From a checkpoint of a small encoder-decoder audio transcriber.
Model: 10.5M parameters, mfcc input, encoder arch quartznet, encoder norm batchnorm, encoder activation gelu, encoder depths [3, 3, 3], encoder widths [128, 128, 128], decoder width 256, decoder layers 8, decoder norm rmsnorm, decoder activation quick_gelu.
Training: 9300 steps, batches of 64.
Data: trained on short read English sentences (LibriTTS-R), 26041 training examples.
Rows from block 4 of the audio encoder of a small encoder-decoder audio transcriber, named by matrix and row number. Rows with one number belong to one channel. Each number is 128 + 24 x the weight over its row's rms, rounded and kept within 0 to 255. All counts start at 0.
After each channel's rows are labels from the 100 clips, of 14976, where the channel reaches its highest value: "strongest on" is what is common among them. Only what is clearly more common there than usual is listed. The data: short read English sentences (LibriTTS-R).
# convs1: first pointwise conv (encoder.blocks.4.convs.1.weight, 128x128x1), inputs 0-25
# convs3: second pointwise conv (encoder.blocks.4.convs.3.weight, 128x128x1, transposed), outputs 0-25

convs1.106 [109 173 109 112 129 119 128 129 104  77 161  96  90 123  83 116 160 158 119 104 144  79 133 132 135 142]
convs3.106 [114 107 155 161 144 128 135 158 137 135 158 129 133 132 108 112 128 109 152 164 135 152 125 155 118 121]
strongest on: the word "was"

convs1.62 [ 93  92 155 163  95 124 173 158 143 117 118 139 120 165 118 147 118 142 152 115 121 135 171 155 163 132]
convs3.62 [134 138 161 113 135 156 147 112 135 127 108 119 139  88 114 155 139 200 115 107 102 109 125 151 119 138]
strongest on: the word "was"

convs1.63 [159 111 132  98 146 101 125 168 120 127 132 146  90  35 152 170 142 113 104 123 113 132 155  89 100 142]
convs3.63 [136 125 153 123 165 143 106 148 169 132 114 130 123 185  85 146 100 130 127 146 144 150 108 115 112  89]
strongest on: voice: male; the word "was"

convs1.44 [130 137 125 168 147 136 144 112  61 128 128 122 166  77 137 116 165 101 147 117 141 159 152 120  91 132]
convs3.44 [139 125 110 110 127 133 161 133 132 109 141 132 148 124 123 165 158 136 126 114 143 144 138 144 117 128]
strongest on: voice: male

convs1.118 [134 128 193 140 149 109 159 151 110 150 140 105 114  84  80 128 113 121 156 180 115 126 100 137 153 172]
convs3.118 [111 153 146 148 161 120 139 115 122 151 118 146 106 125  95 113 126 122 156 119 146 117 105 132 125 117]
strongest on: voice: male

convs1.25 [ 92 107 141 116 124  89 148 114 128 143 109 132 141 103 103 118 116 146 156 112 137 112 145 141 150 111]
convs3.25 [101 113  96  88 110 113 126 157 162 115 130 159 156 129 122 131 115 113 118 127 133 102  89 161  98 103]
strongest on: the word "yes"

convs1.37 [114 118 144 147 134 136 144 166 132 166  90 117 114  81 111 123 116 118  65 134 143 136 153 124 123  96]
convs3.37 [136 151 163 154 133 120 167  95  99 125 113 121 137 112 156 140 127 112 126 129 146 141 113 133 160 123]
strongest on: voice: male

convs1.90 [100 107 172 118 100 155 131 188 138 109 128 165 122 152  82 149 152 110 153 135 137  99 112 111 130 115]
convs3.90 [135 166  73 158 122 117  88 121 125 173 167 115 144 109 150 125 101 108 135 164 135 155 121 113 113 114]
strongest on: the word "she"

convs1.54 [115 116 120 126 149 123 132 114 101 170 123 133 146  54  95 161 134 128 137 125 151 145 132 144 141 119]
convs3.54 [114  99 152 161 109 137 106 151 145 134 100 134 130 123  79 107  63 150 126  96 162 156 121 158 133 160]
strongest on: voice: male

convs1.9 [137 150 133 119 136 151 137 137 107 118 112 170 148 106 167 141 136 147 125 158 133 117  70 111 120 118]
convs3.9 [154  39 129 131  97 101 133 122 149 138 119 144 180 115 158 135 126  93 121 137 144  93 138 110 117 126]
strongest on: the word "was"

convs1.29 [ 39  78 124 121 127 103 131 121 149 123 111 135 137 180 144 145 122 140 119 136 122 145 185 140  92  86]
convs3.29 [100 152  59 162 119 112 172 152 134 112 123 128 162 115 130  71 142 111 135  87 136 154 157 134 139  71]
strongest on: the word "you"