{
  "train_examples": 26041,
  "encoder_activation": "gelu",
  "decoder_positions": "learned",
  "init": "torch_default",
  "beta1": 0.9,
  "beta2": 0.999
}
Rows from block 3 of the audio encoder of a small encoder-decoder audio transcriber, named by matrix and row number. Rows with one number belong to one channel. Each number is 50 + 15 x the weight over its row's rms, rounded and kept within 0 to 99. All counts start at 0.
After each channel's rows are labels from the 100 clips, of 14976, where the channel reaches its highest value: "responds to" is what is common among them. Only what is clearly more common there than usual is listed. The data: short read English sentences (LibriTTS-R).
# convs1: first pointwise conv (encoder.blocks.3.convs.1.weight, 128x128x1), inputs 0-127
# convs3: second pointwise conv (encoder.blocks.3.convs.3.weight, 128x128x1, transposed), outputs 0-127

convs1.22:39 60 51 68 51 39 39 61 37 17 30 43 26 57 40 52 62 90 56 64 48 52 37 58 47 30 54 32 54 69 58 52 35 40 57 50 53 64 36 88 54 36 32 84 34 55 50 49 53 65 34 58 43 35 51 56 39 72 35 52 48 74 43 72 60 26 66 41 68 42 66 59 63 44 46 50 59 33 62 26 57 70 47 55 35 47 37 59 39 59 61 30 72 50 27 85 53 69 53 55 52 43 77 45 40 42 32 43 83 49 54 37 40 16 53 44 62 80 69 26 29 55 50 53 30 74 65 50
convs3.22:06 48 46 56 48 63 59 72 55 50 21 32 17 62 67 33 59 56 48 61 41 50 57 62 44 56 40 49 45 51 30 65 52 48 63 60 51 32 44 63 30 35 35 36 45 55 50 38 82 49 44 54 52 45 78 26 60 50 58 50 52 66 29 70 66 23 50 53 46 18 48 32 47 46 41 10 46 45 45 53 65 55 56 70 50 59 49 21 60 49 34 36 50 44 46 41 53 55 47 23 63 75 56 13 61 51 43 40 50 74 25 42 00 29 63 41 34 52 43 26 46 62 47 74 48 60 52 47
responds to: voice: female; the word "the"

convs1.105:34 10 38 35 63 33 51 52 40 67 65 58 79 33 46 18 36 50 49 42 72 64 66 48 42 32 46 40 40 93 66 21 70 67 37 55 62 42 56 67 55 36 13 77 42 45 53 58 44 67 61 66 58 56 44 33 35 45 45 69 43 25 31 40 70 72 38 63 65 62 61 28 67 57 52 67 57 70 73 62 53 34 49 49 36 39 62 48 55 35 38 54 24 34 59 24 48 44 54 53 46 26 67 40 41 60 57 48 70 76 57 47 27 50 54 79 49 47 28 32 54 52 38 37 49 45 58 46
convs3.105:51 24 39 43 55 54 52 36 28 31 68 33 32 64 73 38 47 64 55 42 59 54 41 70 70 73 67 30 82 41 43 46 43 60 77 61 59 69 59 80 48 82 57 50 50 29 45 46 68 47 53 44 61 67 42 75 15 67 52 68 66 41 48 51 51 35 49 45 21 69 52 58 61 49 42 34 57 64 39 33 70 66 66 56 41 58 56 38 46 37 38 79 39 49 60 22 55 43 36 50 38 51 23 55 10 48 18 41 51 58 55 35 36 24 61 40 17 62 46 49 45 52 65 58 73 48 62 45
responds to: the word "is"

convs1.94:48 50 38 50 57 47 73 04 66 32 56 52 59 55 30 37 55 82 57 42 53 41 43 47 49 58 37 27 25 53 60 67 62 62 31 52 74 57 46 35 35 50 46 54 55 35 56 65 44 46 26 38 40 41 57 41 33 60 61 75 36 64 29 33 35 43 32 35 30 40 69 34 45 58 27 35 47 43 57 45 56 61 40 50 49 23 51 60 34 55 88 58 57 55 45 57 19 66 65 33 63 72 55 42 31 50 42 37 23 38 50 58 70 34 35 28 74 15 40 66 71 64 14 49 30 61 44 43
convs3.94:17 52 47 48 50 51 64 75 44 57 42 11 56 40 40 43 56 58 47 27 54 59 22 60 42 71 75 62 45 41 52 42 47 58 59 50 49 53 60 32 31 49 60 38 57 42 34 32 63 48 63 43 30 33 48 37 43 36 43 53 55 38 27 50 29 53 46 71 61 51 38 62 61 74 31 20 33 65 14 19 57 72 45 52 27 58 49 53 46 46 15 45 56 50 57 64 63 92 44 25 50 57 54 26 54 40 40 36 69 22 22 57 19 55 52 54 41 41 24 27 46 30 40 45 35 58 59 58
responds to: voice: female

convs1.56:35 58 35 57 40 50 36 81 65 36 16 68 44 68 56 94 47 69 56 61 44 53 28 31 53 22 55 76 43 54 69 45 62 50 57 44 41 56 28 36 75 33 49 96 38 43 41 44 55 54 63 38 40 64 56 52 38 34 38 51 68 31 27 39 56 33 55 74 29 75 49 33 28 49 41 56 53 60 67 55 26 48 35 26 44 45 48 67 88 45 50 56 66 31 63 80 69 45 27 55 45 62 43 41 47 64 41 38 46 60 36 43 50 53 34 66 67 60 51 43 47 31 53 62 57 71 37 59
convs3.56:42 54 60 68 44 27 56 58 57 42 40 41 78 73 68 13 35 40 57 46 85 56 67 59 55 56 51 38 71 70 37 61 55 63 56 72 82 89 47 52 71 45 28 64 44 55 19 65 67 44 38 62 58 51 60 71 49 52 52 70 27 74 59 68 39 43 48 54 47 58 35 39 54 63 57 41 45 41 30 64 50 34 48 66 37 45 75 61 65 43 41 45 59 53 37 11 24 55 46 21 49 30 67 31 30 67 45 28 43 43 39 42 32 53 52 35 36 72 43 41 72 38 32 52 66 44 53 40
responds to: voice: female

convs1.115:35 98 53 29 59 77 56 52 75 60 33 69 49 40 52 37 50 61 32 59 39 02 28 37 30 52 37 52 57 36 49 53 54 50 40 61 87 56 44 42 69 57 71 57 45 53 49 30 33 39 36 35 37 67 62 67 52 58 68 35 61 48 67 64 65 13 33 59 59 54 45 49 27 57 29 54 50 19 62 50 37 48 27 48 53 34 47 37 52 46 49 38 62 60 43 35 19 65 40 42 26 46 28 30 47 66 55 45 76 59 44 57 73 72 42 39 35 59 33 54 44 35 60 62 51 33 37 44
convs3.115:22 32 66 45 43 47 50 55 46 69 33 53 65 23 81 50 52 52 37 64 32 65 46 69 28 59 43 39 50 33 57 71 72 55 30 40 64 50 48 40 31 33 57 28 46 47 30 56 28 33 50 48 57 43 26 44 23 56 56 39 53 45 59 35 40 56 43 81 48 39 60 49 55 45 55 33 83 46 35 37 49 76 36 39 27 67 60 50 52 78 20 65 49 29 53 64 52 47 27 41 56 46 35 66 47 67 44 55 85 47 17 58 35 86 55 38 47 38 36 34 38 28 28 36 77 56 42 49
responds to: the word "you"

convs1.64:60 58 64 52 53 52 52 62 53 47 62 52 62 48 41 29 42 49 77 34 45 70 42 53 62 51 66 41 75 57 51 39 56 73 49 45 51 50 17 55 63 47 59 34 60 52 35 27 76 10 41 35 63 51 42 61 49 62 06 38 60 39 51 74 35 62 57 22 46 27 51 72 34 55 35 35 44 47 30 44 41 34 58 42 60 52 56 43 41 56 25 49 56 52 24 46 48 45 48 43 60 28 69 36 65 56 98 83 41 83 56 37 36 46 54 30 54 56 06 39 41 43 51 74 48 68 52 44
convs3.64:54 32 59 51 50 30 48 71 44 24 37 44 58 60 73 32 24 58 40 24 32 33 37 59 46 55 32 44 57 35 39 19 39 45 66 47 56 37 73 72 54 56 40 75 48 73 77 22 54 61 60 61 50 72 50 15 58 65 40 59 69 41 52 69 78 63 61 27 46 55 75 23 40 16 38 53 51 41 43 54 35 44 38 37 65 39 39 53 59 45 68 37 63 40 33 69 60 39 78 80 53 63 43 47 51 34 58 52 40 61 52 48 68 34 91 53 38 45 63 69 37 36 45 62 39 69 50 43
responds to: the word "i"

convs1.85:50 54 53 47 59 72 38 29 38 56 53 41 43 33 51 59 59 36 76 65 56 65 66 68 41 41 58 68 31 68 48 60 80 30 71 63 68 85 44 07 45 70 53 35 58 25 58 47 46 84 46 61 74 43 53 49 32 42 31 52 40 43 31 48 63 44 66 10 51 23 30 34 59 38 32 63 60 44 52 48 38 70 54 43 58 41 36 53 48 32 67 67 38 37 51 32 63 38 67 57 36 66 74 53 52 76 27 44 52 48 43 41 62 61 41 64 62 38 37 32 61 75 58 75 34 65 67 42
convs3.85:46 50 59 43 49 30 37 54 26 30 28 21 87 46 49 24 69 61 60 36 49 58 49 40 38 63 19 40 67 59 71 57 28 53 55 69 62 38 51 53 62 32 73 72 39 60 60 32 68 53 54 62 61 60 53 36 46 57 61 35 56 49 30 65 71 64 39 37 39 38 46 40 38 75 57 56 56 59 38 22 67 63 55 55 41 61 54 49 49 44 32 43 34 50 54 61 38 46 41 31 54 48 61 19 88 50 19 38 27 52 49 61 31 31 32 48 30 62 27 26 13 54 69 61 58 41 57 79
responds to: text has "not"

convs1.82:41 28 65 47 65 35 83 60 47 40 57 39 39 23 42 46 55 61 71 44 54 47 54 39 62 22 15 54 56 47 06 21 25 33 31 28 50 79 27 57 52 13 54 83 46 46 40 53 68 17 56 43 53 47 72 48 27 59 40 60 65 68 43 51 35 57 39 70 75 32 57 69 47 70 44 71 44 49 53 58 47 36 51 71 46 51 43 55 55 72 48 39 42 31 44 75 50 59 68 43 39 45 44 33 36 55 77 35 52 40 40 57 51 29 48 44 44 57 43 48 53 31 44 30 36 56 26 58
convs3.82:24 39 40 71 42 48 77 51 52 39 49 58 33 40 51 50 71 41 75 41 22 50 37 58 30 43 53 65 56 35 48 67 56 34 62 26 33 34 28 32 45 58 38 48 75 39 62 59 31 38 32 72 41 76 25 35 49 45 46 54 49 33 58 44 49 83 56 51 41 85 62 41 55 37 46 71 49 29 64 42 41 52 72 76 53 48 32 56 19 92 48 79 43 71 93 49 62 74 53 55 40 46 60 61 37 44 43 62 54 46 57 33 47 51 69 55 45 62 29 64 59 42 56 57 51 70 36 67
responds to: the word "the"

convs1.51:52 68 38 44 69 10 39 30 62 55 50 48 73 46 43 62 45 44 46 72 57 74 45 45 37 68 57 44 31 34 43 00 72 23 69 41 27 64 48 46 56 52 39 57 75 34 44 55 62 43 46 59 53 39 66 75 47 32 41 66 55 59 69 49 52 56 41 34 74 59 52 42 76 46 36 45 42 50 54 75 24 64 32 47 57 62 54 38 60 53 48 76 46 40 63 34 43 40 77 54 79 61 46 64 67 39 44 39 39 44 60 46 85 54 52 77 46 33 48 16 35 40 58 28 51 78 63 39
convs3.51:37 54 53 52 53 50 31 55 44 78 59 39 64 43 61 69 52 51 50 47 62 71 65 66 81 52 42 76 41 60 53 72 75 67 81 77 43 62 74 87 43 70 49 53 52 69 46 50 57 63 48 55 88 41 63 55 42 61 66 46 62 51 55 73 49 62 58 62 47 47 77 58 58 32 46 48 57 67 51 49 61 83 57 77 66 81 95 56 69 87 39 74 56 75 45 54 53 55 45 55 43 38 59 45 50 53 57 49 51 71 63 36 42 78 63 62 53 50 48 37 55 49 79 64 58 62 64 51
responds to: voice: female

convs1.13:49 67 49 57 52 51 12 74 54 28 30 75 48 45 39 54 35 80 25 21 48 60 58 45 68 47 56 56 54 35 47 73 30 61 68 23 63 30 40 61 60 55 47 77 43 59 34 33 69 48 46 57 58 43 34 61 69 42 45 41 68 61 55 71 61 41 38 39 26 89 54 76 51 48 41 51 27 48 64 42 65 32 29 77 39 42 40 62 48 66 36 30 64 52 77 41 46 40 35 37 49 24 65 44 60 33 80 63 54 40 52 41 64 75 80 24 66 55 53 53 44 48 46 53 39 46 58 39
convs3.13:39 39 40 42 63 44 38 55 32 65 53 49 59 68 45 74 63 74 34 61 92 46 42 24 52 67 16 47 68 70 58 73 41 51 64 27 40 64 51 56 59 41 71 63 61 38 54 10 43 43 54 43 43 57 36 54 31 62 58 36 33 42 48 42 72 55 28 52 79 25 47 39 70 36 49 79 53 37 72 57 62 78 15 41 53 59 52 38 60 68 47 49 57 39 64 52 53 47 40 47 44 28 54 51 43 70 46 29 50 42 49 59 48 45 64 79 31 40 60 35 64 58 68 69 43 53 81 83
responds to: the word "was"

convs1.26:83 85 69 51 86 36 40 52 54 57 42 48 28 42 25 73 52 47 25 22 46 89 46 29 45 59 48 52 51 45 32 56 40 35 48 47 50 52 39 49 59 54 40 73 51 45 30 44 45 23 47 43 25 45 55 85 76 50 52 39 50 48 41 58 36 39 63 49 38 81 36 70 50 41 59 64 37 81 33 62 75 40 43 58 63 41 36 36 57 77 51 39 72 65 51 55 56 47 60 66 60 48 44 58 63 77 82 52 73 59 42 41 55 42 64 27 50 68 48 40 41 67 62 59 57 55 76 70
convs3.26:47 33 31 59 29 41 42 36 62 16 40 43 32 31 34 53 28 17 13 44 58 49 20 47 27 75 56 19 51 32 50 57 66 38 54 33 25 30 54 35 27 54 31 25 63 41 47 61 32 69 56 28 60 47 49 54 53 48 54 36 84 65 60 52 45 12 55 49 33 39 41 42 43 70 55 41 55 57 42 59 30 39 66 29 71 54 63 65 42 41 42 33 41 52 47 56 58 74 44 57 53 36 33 42 65 46 56 65 36 62 40 63 41 42 42 29 52 29 37 52 14 48 35 51 50 24 47 41
responds to: the word "i"

convs1.28:37 78 63 23 59 37 64 55 38 67 41 72 74 32 33 57 42 53 41 44 43 42 47 53 66 49 64 52 55 44 59 72 40 49 64 26 69 56 72 66 97 49 43 82 65 50 31 49 46 64 46 83 37 20 50 61 46 85 54 46 42 48 48 66 80 72 48 28 37 55 59 79 62 50 43 60 45 43 36 66 49 48 54 33 26 36 29 42 59 45 45 67 48 55 45 47 54 67 13 39 51 24 53 30 64 39 66 27 59 84 56 28 60 36 46 51 49 50 42 43 60 43 66 42 60 46 47 56
convs3.28:23 80 68 56 45 50 74 61 60 71 59 74 30 37 58 53 60 66 62 69 75 71 38 55 45 16 62 51 38 89 51 68 50 42 83 26 71 54 53 72 47 67 42 77 54 41 27 30 45 39 57 40 43 51 42 72 36 63 51 49 30 36 50 66 40 40 58 63 51 47 45 35 66 32 64 36 43 47 98 63 33 43 62 69 28 44 56 83 62 43 63 44 47 51 76 58 56 58 40 46 43 56 63 45 64 47 45 79 35 45 45 58 38 38 55 53 70 37 62 36 45 51 57 60 22 52 57 50
responds to: the word "was"; the word "she"

convs1.91:30 57 68 61 73 45 54 69 53 66 99 53 53 32 53 52 53 28 75 33 75 61 39 64 56 58 54 40 68 32 65 37 45 44 45 35 77 43 21 55 63 49 40 35 70 58 52 72 52 66 69 38 43 70 71 72 44 53 61 45 40 54 54 53 57 53 66 37 62 33 48 40 53 57 33 61 40 53 78 34 51 38 48 49 32 42 63 00 68 39 64 39 64 21 71 63 60 37 60 61 42 44 46 54 40 57 29 35 53 52 55 48 41 58 89 74 60 43 47 32 39 57 57 64 47 53 40 60
convs3.91:47 53 67 93 33 55 56 21 56 45 77 21 88 25 38 48 57 46 38 45 37 55 41 76 63 55 31 56 51 56 51 38 54 68 60 48 66 74 46 38 41 48 45 53 66 52 36 53 57 68 44 70 37 54 56 84 57 39 49 44 44 54 04 54 34 80 86 37 35 50 36 57 50 41 69 25 47 25 59 41 68 36 49 60 46 41 55 55 52 20 31 65 53 58 49 39 71 42 60 47 43 66 63 19 46 39 53 46 60 41 65 51 35 50 40 66 65 55 56 66 54 39 53 53 56 80 28 67
responds to: the word "to"

convs1.84:57 64 39 93 54 45 46 82 41 43 71 45 58 56 45 41 37 50 42 24 61 54 73 63 44 44 64 44 17 53 70 40 34 41 48 38 45 42 63 61 54 43 50 39 54 32 60 44 77 29 43 47 40 50 39 11 69 58 80 33 53 61 75 72 49 42 69 36 63 67 48 88 47 78 42 37 50 66 32 21 59 37 60 54 51 71 47 39 40 50 57 19 18 55 46 40 26 24 43 58 76 44 33 29 45 38 43 56 56 65 42 44 66 54 25 58 58 40 58 40 66 45 56 35 35 46 49 56
convs3.84:57 56 63 41 63 69 25 65 58 58 55 59 44 49 32 60 25 52 85 65 66 47 47 49 40 72 66 37 70 42 47 77 56 49 60 52 74 38 50 46 46 56 88 33 32 45 61 51 27 45 32 50 41 60 22 35 36 62 57 42 47 49 57 60 67 38 53 46 64 45 58 56 51 88 53 52 55 82 55 40 51 87 51 75 73 58 72 54 58 63 45 51 72 75 60 68 50 35 35 23 48 48 22 57 38 46 19 39 55 40 63 58 40 51 76 59 81 41 48 50 53 43 38 70 42 81 49 73
responds to: the word "and"

convs1.1:43 52 37 44 36 13 26 45 31 39 58 25 37 49 68 51 45 47 20 24 81 50 59 46 27 46 36 84 50 64 23 57 46 52 56 56 46 63 59 38 58 06 52 78 20 44 65 49 45 33 34 28 46 12 56 14 66 54 71 46 53 38 32 30 66 57 59 66 45 72 44 37 72 51 53 37 49 70 50 51 56 43 36 40 35 48 42 37 42 45 53 43 40 54 40 29 60 60 38 48 43 59 46 35 44 44 39 54 39 60 46 78 74 47 56 71 49 49 40 53 66 75 58 67 51 39 45 23
convs3.1:46 24 41 59 43 25 57 65 43 47 42 73 49 44 77 29 73 49 33 47 48 50 26 43 44 41 07 29 45 59 59 30 52 25 46 45 65 90 46 54 38 68 39 58 62 49 45 64 48 36 42 50 33 41 40 42 45 66 56 49 62 40 64 54 51 67 73 59 56 59 47 37 67 53 58 77 39 40 70 56 40 53 81 58 36 70 63 70 53 29 32 38 30 45 57 37 68 42 46 70 64 37 77 61 62 09 46 68 41 51 56 25 46 24 42 49 52 34 68 63 31 30 64 45 26 38 29 61
responds to: the word "was"

convs1.23:66 36 41 32 56 43 58 40 42 81 51 45 37 73 86 33 43 59 52 47 76 52 36 41 66 36 51 65 56 69 27 51 42 46 54 50 36 39 37 52 54 40 62 66 53 42 54 53 85 45 54 56 36 59 65 80 44 28 52 35 63 42 49 61 47 43 25 72 31 50 37 64 83 27 56 51 47 69 63 48 60 49 57 24 40 62 78 72 60 46 48 72 34 64 30 61 59 18 38 67 56 43 58 40 35 53 28 83 64 32 54 49 61 05 37 74 30 39 48 53 71 44 55 54 49 63 66 48
convs3.23:80 44 81 52 37 30 16 39 57 66 62 41 45 55 71 59 54 55 68 63 57 37 52 47 65 62 46 45 42 58 67 38 63 13 55 50 42 57 63 85 57 83 47 56 54 68 54 43 67 47 47 72 46 55 35 67 51 37 67 68 39 64 16 55 28 72 60 38 64 75 35 61 46 39 57 64 41 39 61 51 60 80 51 76 45 49 65 60 50 56 60 33 69 55 45 31 46 45 16 33 57 43 48 42 56 37 49 45 36 64 95 24 36 48 61 57 61 32 72 36 58 62 51 64 30 68 48 52
responds to: voice: male

convs1.31:81 19 64 69 31 92 86 59 34 53 65 84 59 49 31 50 18 55 62 40 53 69 51 61 70 28 51 59 67 25 23 49 53 72 44 52 52 74 26 63 55 53 43 79 48 44 49 46 82 68 64 54 66 74 29 47 81 35 57 37 57 44 54 49 45 53 33 30 43 63 54 64 57 43 51 43 35 32 32 58 39 32 59 41 56 46 17 62 31 56 34 31 39 51 58 62 43 45 28 34 63 37 54 25 35 60 58 53 48 68 59 46 38 31 45 52 36 42 44 45 44 50 51 50 46 57 42 39
convs3.31:59 33 69 71 76 60 09 72 53 58 54 39 60 31 48 54 59 56 17 62 44 37 78 45 61 85 80 47 60 64 51 44 32 89 26 75 39 27 48 62 31 42 77 50 56 45 50 39 53 39 34 71 60 59 30 32 28 67 49 61 57 57 30 53 50 66 32 50 48 52 72 42 48 63 23 33 78 58 52 72 51 70 69 57 51 44 59 55 62 46 45 46 51 60 48 43 36 47 38 57 50 73 35 51 62 43 55 42 52 70 35 61 48 82 52 58 45 57 59 38 18 40 53 45 74 59 65 64
responds to: the word "to"

convs1.40:69 29 49 36 33 51 40 50 31 52 62 08 48 37 58 49 30 51 59 53 62 43 32 85 53 39 54 45 45 70 56 37 47 40 56 46 49 41 80 40 57 48 23 60 21 51 73 59 26 34 81 30 37 42 65 43 37 14 51 60 30 48 46 55 73 35 53 50 49 40 39 55 51 52 34 50 52 14 76 55 32 57 48 63 09 50 61 58 65 55 49 45 38 59 83 45 45 50 59 62 53 54 45 36 41 45 39 42 65 40 37 56 28 62 35 38 61 45 45 53 53 90 50 48 61 53 67 92
convs3.40:51 35 20 47 51 48 77 30 57 37 71 34 80 42 68 52 84 72 37 55 46 71 50 33 66 76 71 48 58 42 68 43 41 68 53 70 64 54 41 45 26 29 52 57 37 52 28 58 33 72 68 59 48 42 51 47 36 58 51 52 45 39 23 57 55 66 27 61 48 49 60 56 74 48 39 55 61 63 31 22 62 61 35 61 35 53 47 28 48 62 60 74 25 25 65 60 34 59 53 78 55 50 38 44 25 67 50 53 53 60 62 38 55 46 08 68 59 38 38 25 45 46 66 69 38 21 41 56
responds to: voice: male

convs1.90:44 30 70 53 59 43 29 51 62 50 89 62 54 54 53 51 51 62 34 63 65 52 41 44 44 78 78 50 69 35 40 44 81 44 56 58 61 43 28 45 36 43 63 47 34 41 65 57 57 58 29 50 58 65 31 52 50 84 60 25 50 68 64 62 45 38 23 41 43 96 72 57 42 37 50 45 36 39 55 63 39 33 51 36 62 36 57 46 51 51 41 26 67 49 45 44 61 69 70 40 88 39 45 50 24 24 70 50 65 61 61 54 67 51 64 28 77 17 37 37 52 36 39 30 54 56 74 55
convs3.90:54 36 42 61 55 48 43 51 61 62 29 53 53 44 59 62 51 83 67 57 50 56 39 66 49 63 34 62 51 54 54 49 64 32 56 56 41 61 36 51 49 42 92 38 41 77 60 55 69 45 63 85 59 35 76 66 59 45 43 50 47 69 54 68 50 53 45 20 59 25 54 62 60 56 56 42 54 59 86 39 59 59 29 82 48 75 49 66 52 34 40 52 50 55 49 37 61 32 42 04 69 66 60 15 38 46 46 73 26 46 56 25 46 44 32 34 63 77 55 34 70 58 55 42 69 63 72 72
responds to: voice: female

convs1.61:66 45 28 90 63 47 40 90 36 54 65 69 17 68 27 25 41 47 36 37 55 70 31 61 45 09 40 84 52 56 50 43 35 51 54 60 50 59 45 31 53 43 35 62 60 44 63 55 48 27 65 42 46 54 66 32 51 56 48 45 45 67 45 65 62 38 55 49 42 40 40 62 47 76 31 57 35 65 44 59 51 48 65 52 59 62 41 43 35 51 37 45 59 74 66 42 40 57 65 52 74 56 39 30 59 46 41 27 99 65 58 55 65 33 60 27 61 58 58 69 51 75 46 43 39 52 32 78
convs3.61:51 29 46 61 74 33 53 55 47 25 71 62 77 44 31 73 30 64 46 55 31 59 44 36 56 60 40 45 20 60 27 50 44 25 15 30 62 27 61 39 71 59 66 74 46 47 57 29 47 45 72 47 39 19 67 25 57 30 28 32 46 26 38 40 35 27 51 35 50 35 63 71 50 42 38 45 66 25 41 41 18 49 37 44 64 21 33 59 36 38 57 46 47 49 51 48 59 56 75 63 51 49 51 55 51 16 66 69 60 64 36 64 67 44 58 41 53 34 49 61 57 69 45 37 65 37 56 37
responds to: the word "and"

convs1.111:28 51 48 45 33 67 34 51 71 64 71 67 39 69 49 85 29 41 55 66 50 78 63 49 55 47 26 55 32 50 68 26 38 36 70 52 56 47 10 40 40 55 42 59 36 53 39 38 58 47 67 35 42 74 59 52 25 41 03 47 52 49 46 30 56 71 38 62 44 51 30 49 29 38 54 79 14 89 73 50 25 30 41 40 46 52 35 51 50 68 15 63 51 46 47 47 55 36 38 60 61 39 53 49 66 69 37 50 57 56 50 54 56 65 49 73 43 42 34 43 28 51 44 57 48 37 59 59
convs3.111:52 61 37 31 29 49 53 65 54 52 63 48 42 70 49 48 36 35 99 39 40 28 57 87 34 56 38 47 45 28 33 69 49 48 55 42 73 64 21 67 70 72 56 46 35 54 40 48 44 33 25 39 56 62 55 61 63 47 25 78 51 47 54 69 32 48 53 40 69 43 57 40 58 41 68 78 61 14 58 54 34 46 37 41 40 41 53 60 49 29 41 51 41 30 33 50 59 65 73 51 50 49 21 35 58 83 20 53 52 65 53 29 56 55 72 45 44 45 42 51 39 52 44 46 47 38 55 65
responds to: the word "was"

convs1.62:40 53 34 61 37 89 53 38 41 44 37 46 48 34 19 66 43 78 61 32 51 39 55 51 58 38 67 52 41 58 73 43 52 49 63 42 38 44 57 53 53 43 52 55 33 55 66 54 45 52 80 57 77 71 52 53 57 31 76 58 28 57 34 76 41 84 48 71 43 55 67 46 55 81 51 45 35 38 28 56 38 58 92 67 28 70 48 51 82 69 33 41 61 77 55 70 59 53 42 42 53 47 48 38 25 27 61 51 52 68 65 44 44 29 62 72 42 41 45 52 41 39 62 46 66 57 10 41
convs3.62:45 73 44 51 44 43 56 38 62 43 62 59 71 18 51 30 48 57 63 66 62 61 54 61 52 61 58 57 40 63 58 33 50 17 51 71 36 49 37 35 47 86 45 67 70 43 53 37 67 46 75 35 35 57 52 57 76 42 41 33 62 36 49 45 63 41 63 51 41 65 45 54 43 02 61 41 55 43 74 38 31 43 55 27 43 34 86 41 34 31 40 45 26 63 49 72 55 70 79 49 33 50 55 40 52 69 27 62 51 29 38 72 42 83 54 64 43 31 51 42 48 35 35 25 80 35 44 51
responds to: the word "was"

convs1.4:19 56 22 60 65 65 23 78 55 39 45 64 38 34 36 43 50 50 48 60 80 57 46 46 50 52 36 55 71 45 19 39 39 33 92 50 70 63 54 44 52 43 75 73 56 48 39 83 44 65 36 75 50 47 44 48 99 53 41 46 32 63 50 58 71 48 85 64 37 57 50 50 62 61 42 58 51 41 58 38 52 59 66 72 41 35 68 62 48 74 49 50 40 59 48 49 56 65 70 50 72 53 57 40 34 46 76 47 41 39 46 64 43 54 64 38 55 45 63 43 20 47 47 42 27 46 42 64
convs3.4:48 30 34 58 56 34 33 52 57 42 43 72 33 54 38 52 53 39 34 34 43 57 68 40 59 46 70 48 29 56 47 62 13 55 34 45 47 73 59 50 51 42 69 76 51 66 39 41 58 68 34 40 65 77 74 47 54 84 70 72 70 58 30 66 52 84 55 65 70 64 38 31 62 04 71 54 26 56 51 71 54 63 66 31 64 62 61 53 64 54 52 61 37 45 59 60 74 68 26 55 44 52 71 69 63 78 58 64 37 47 61 56 64 42 47 45 62 29 57 45 34 58 55 54 28 43 39 77
responds to: the word "a"

convs1.127:52 47 29 64 65 33 66 69 28 31 41 09 39 64 48 52 52 51 65 69 33 31 50 40 59 43 31 70 34 73 32 69 36 64 40 68 49 50 48 14 78 28 52 54 46 50 46 51 49 54 23 54 32 43 50 50 59 25 52 75 48 66 40 37 67 49 48 46 37 41 29 42 51 36 54 40 60 81 43 53 57 27 50 62 22 50 35 64 48 41 57 34 63 42 59 32 28 45 71 72 54 36 19 38 21 50 43 79 63 76 41 28 66 69 44 34 77 36 58 69 42 54 59 52 39 54 50 65
convs3.127:69 52 61 37 52 69 40 51 56 59 61 59 38 40 46 47 48 30 81 75 55 49 53 44 31 67 76 75 37 34 48 39 75 43 54 50 52 32 55 52 69 45 43 21 35 30 50 63 36 56 70 37 28 68 41 47 27 17 36 52 56 19 40 61 88 43 25 63 57 35 69 62 53 44 55 67 56 47 39 53 48 55 56 55 37 32 48 37 62 81 26 45 69 59 50 57 45 35 38 48 45 35 24 69 33 52 49 13 54 47 24 74 42 81 63 69 36 52 48 67 57 42 70 40 62 74 54 47
responds to: voice: female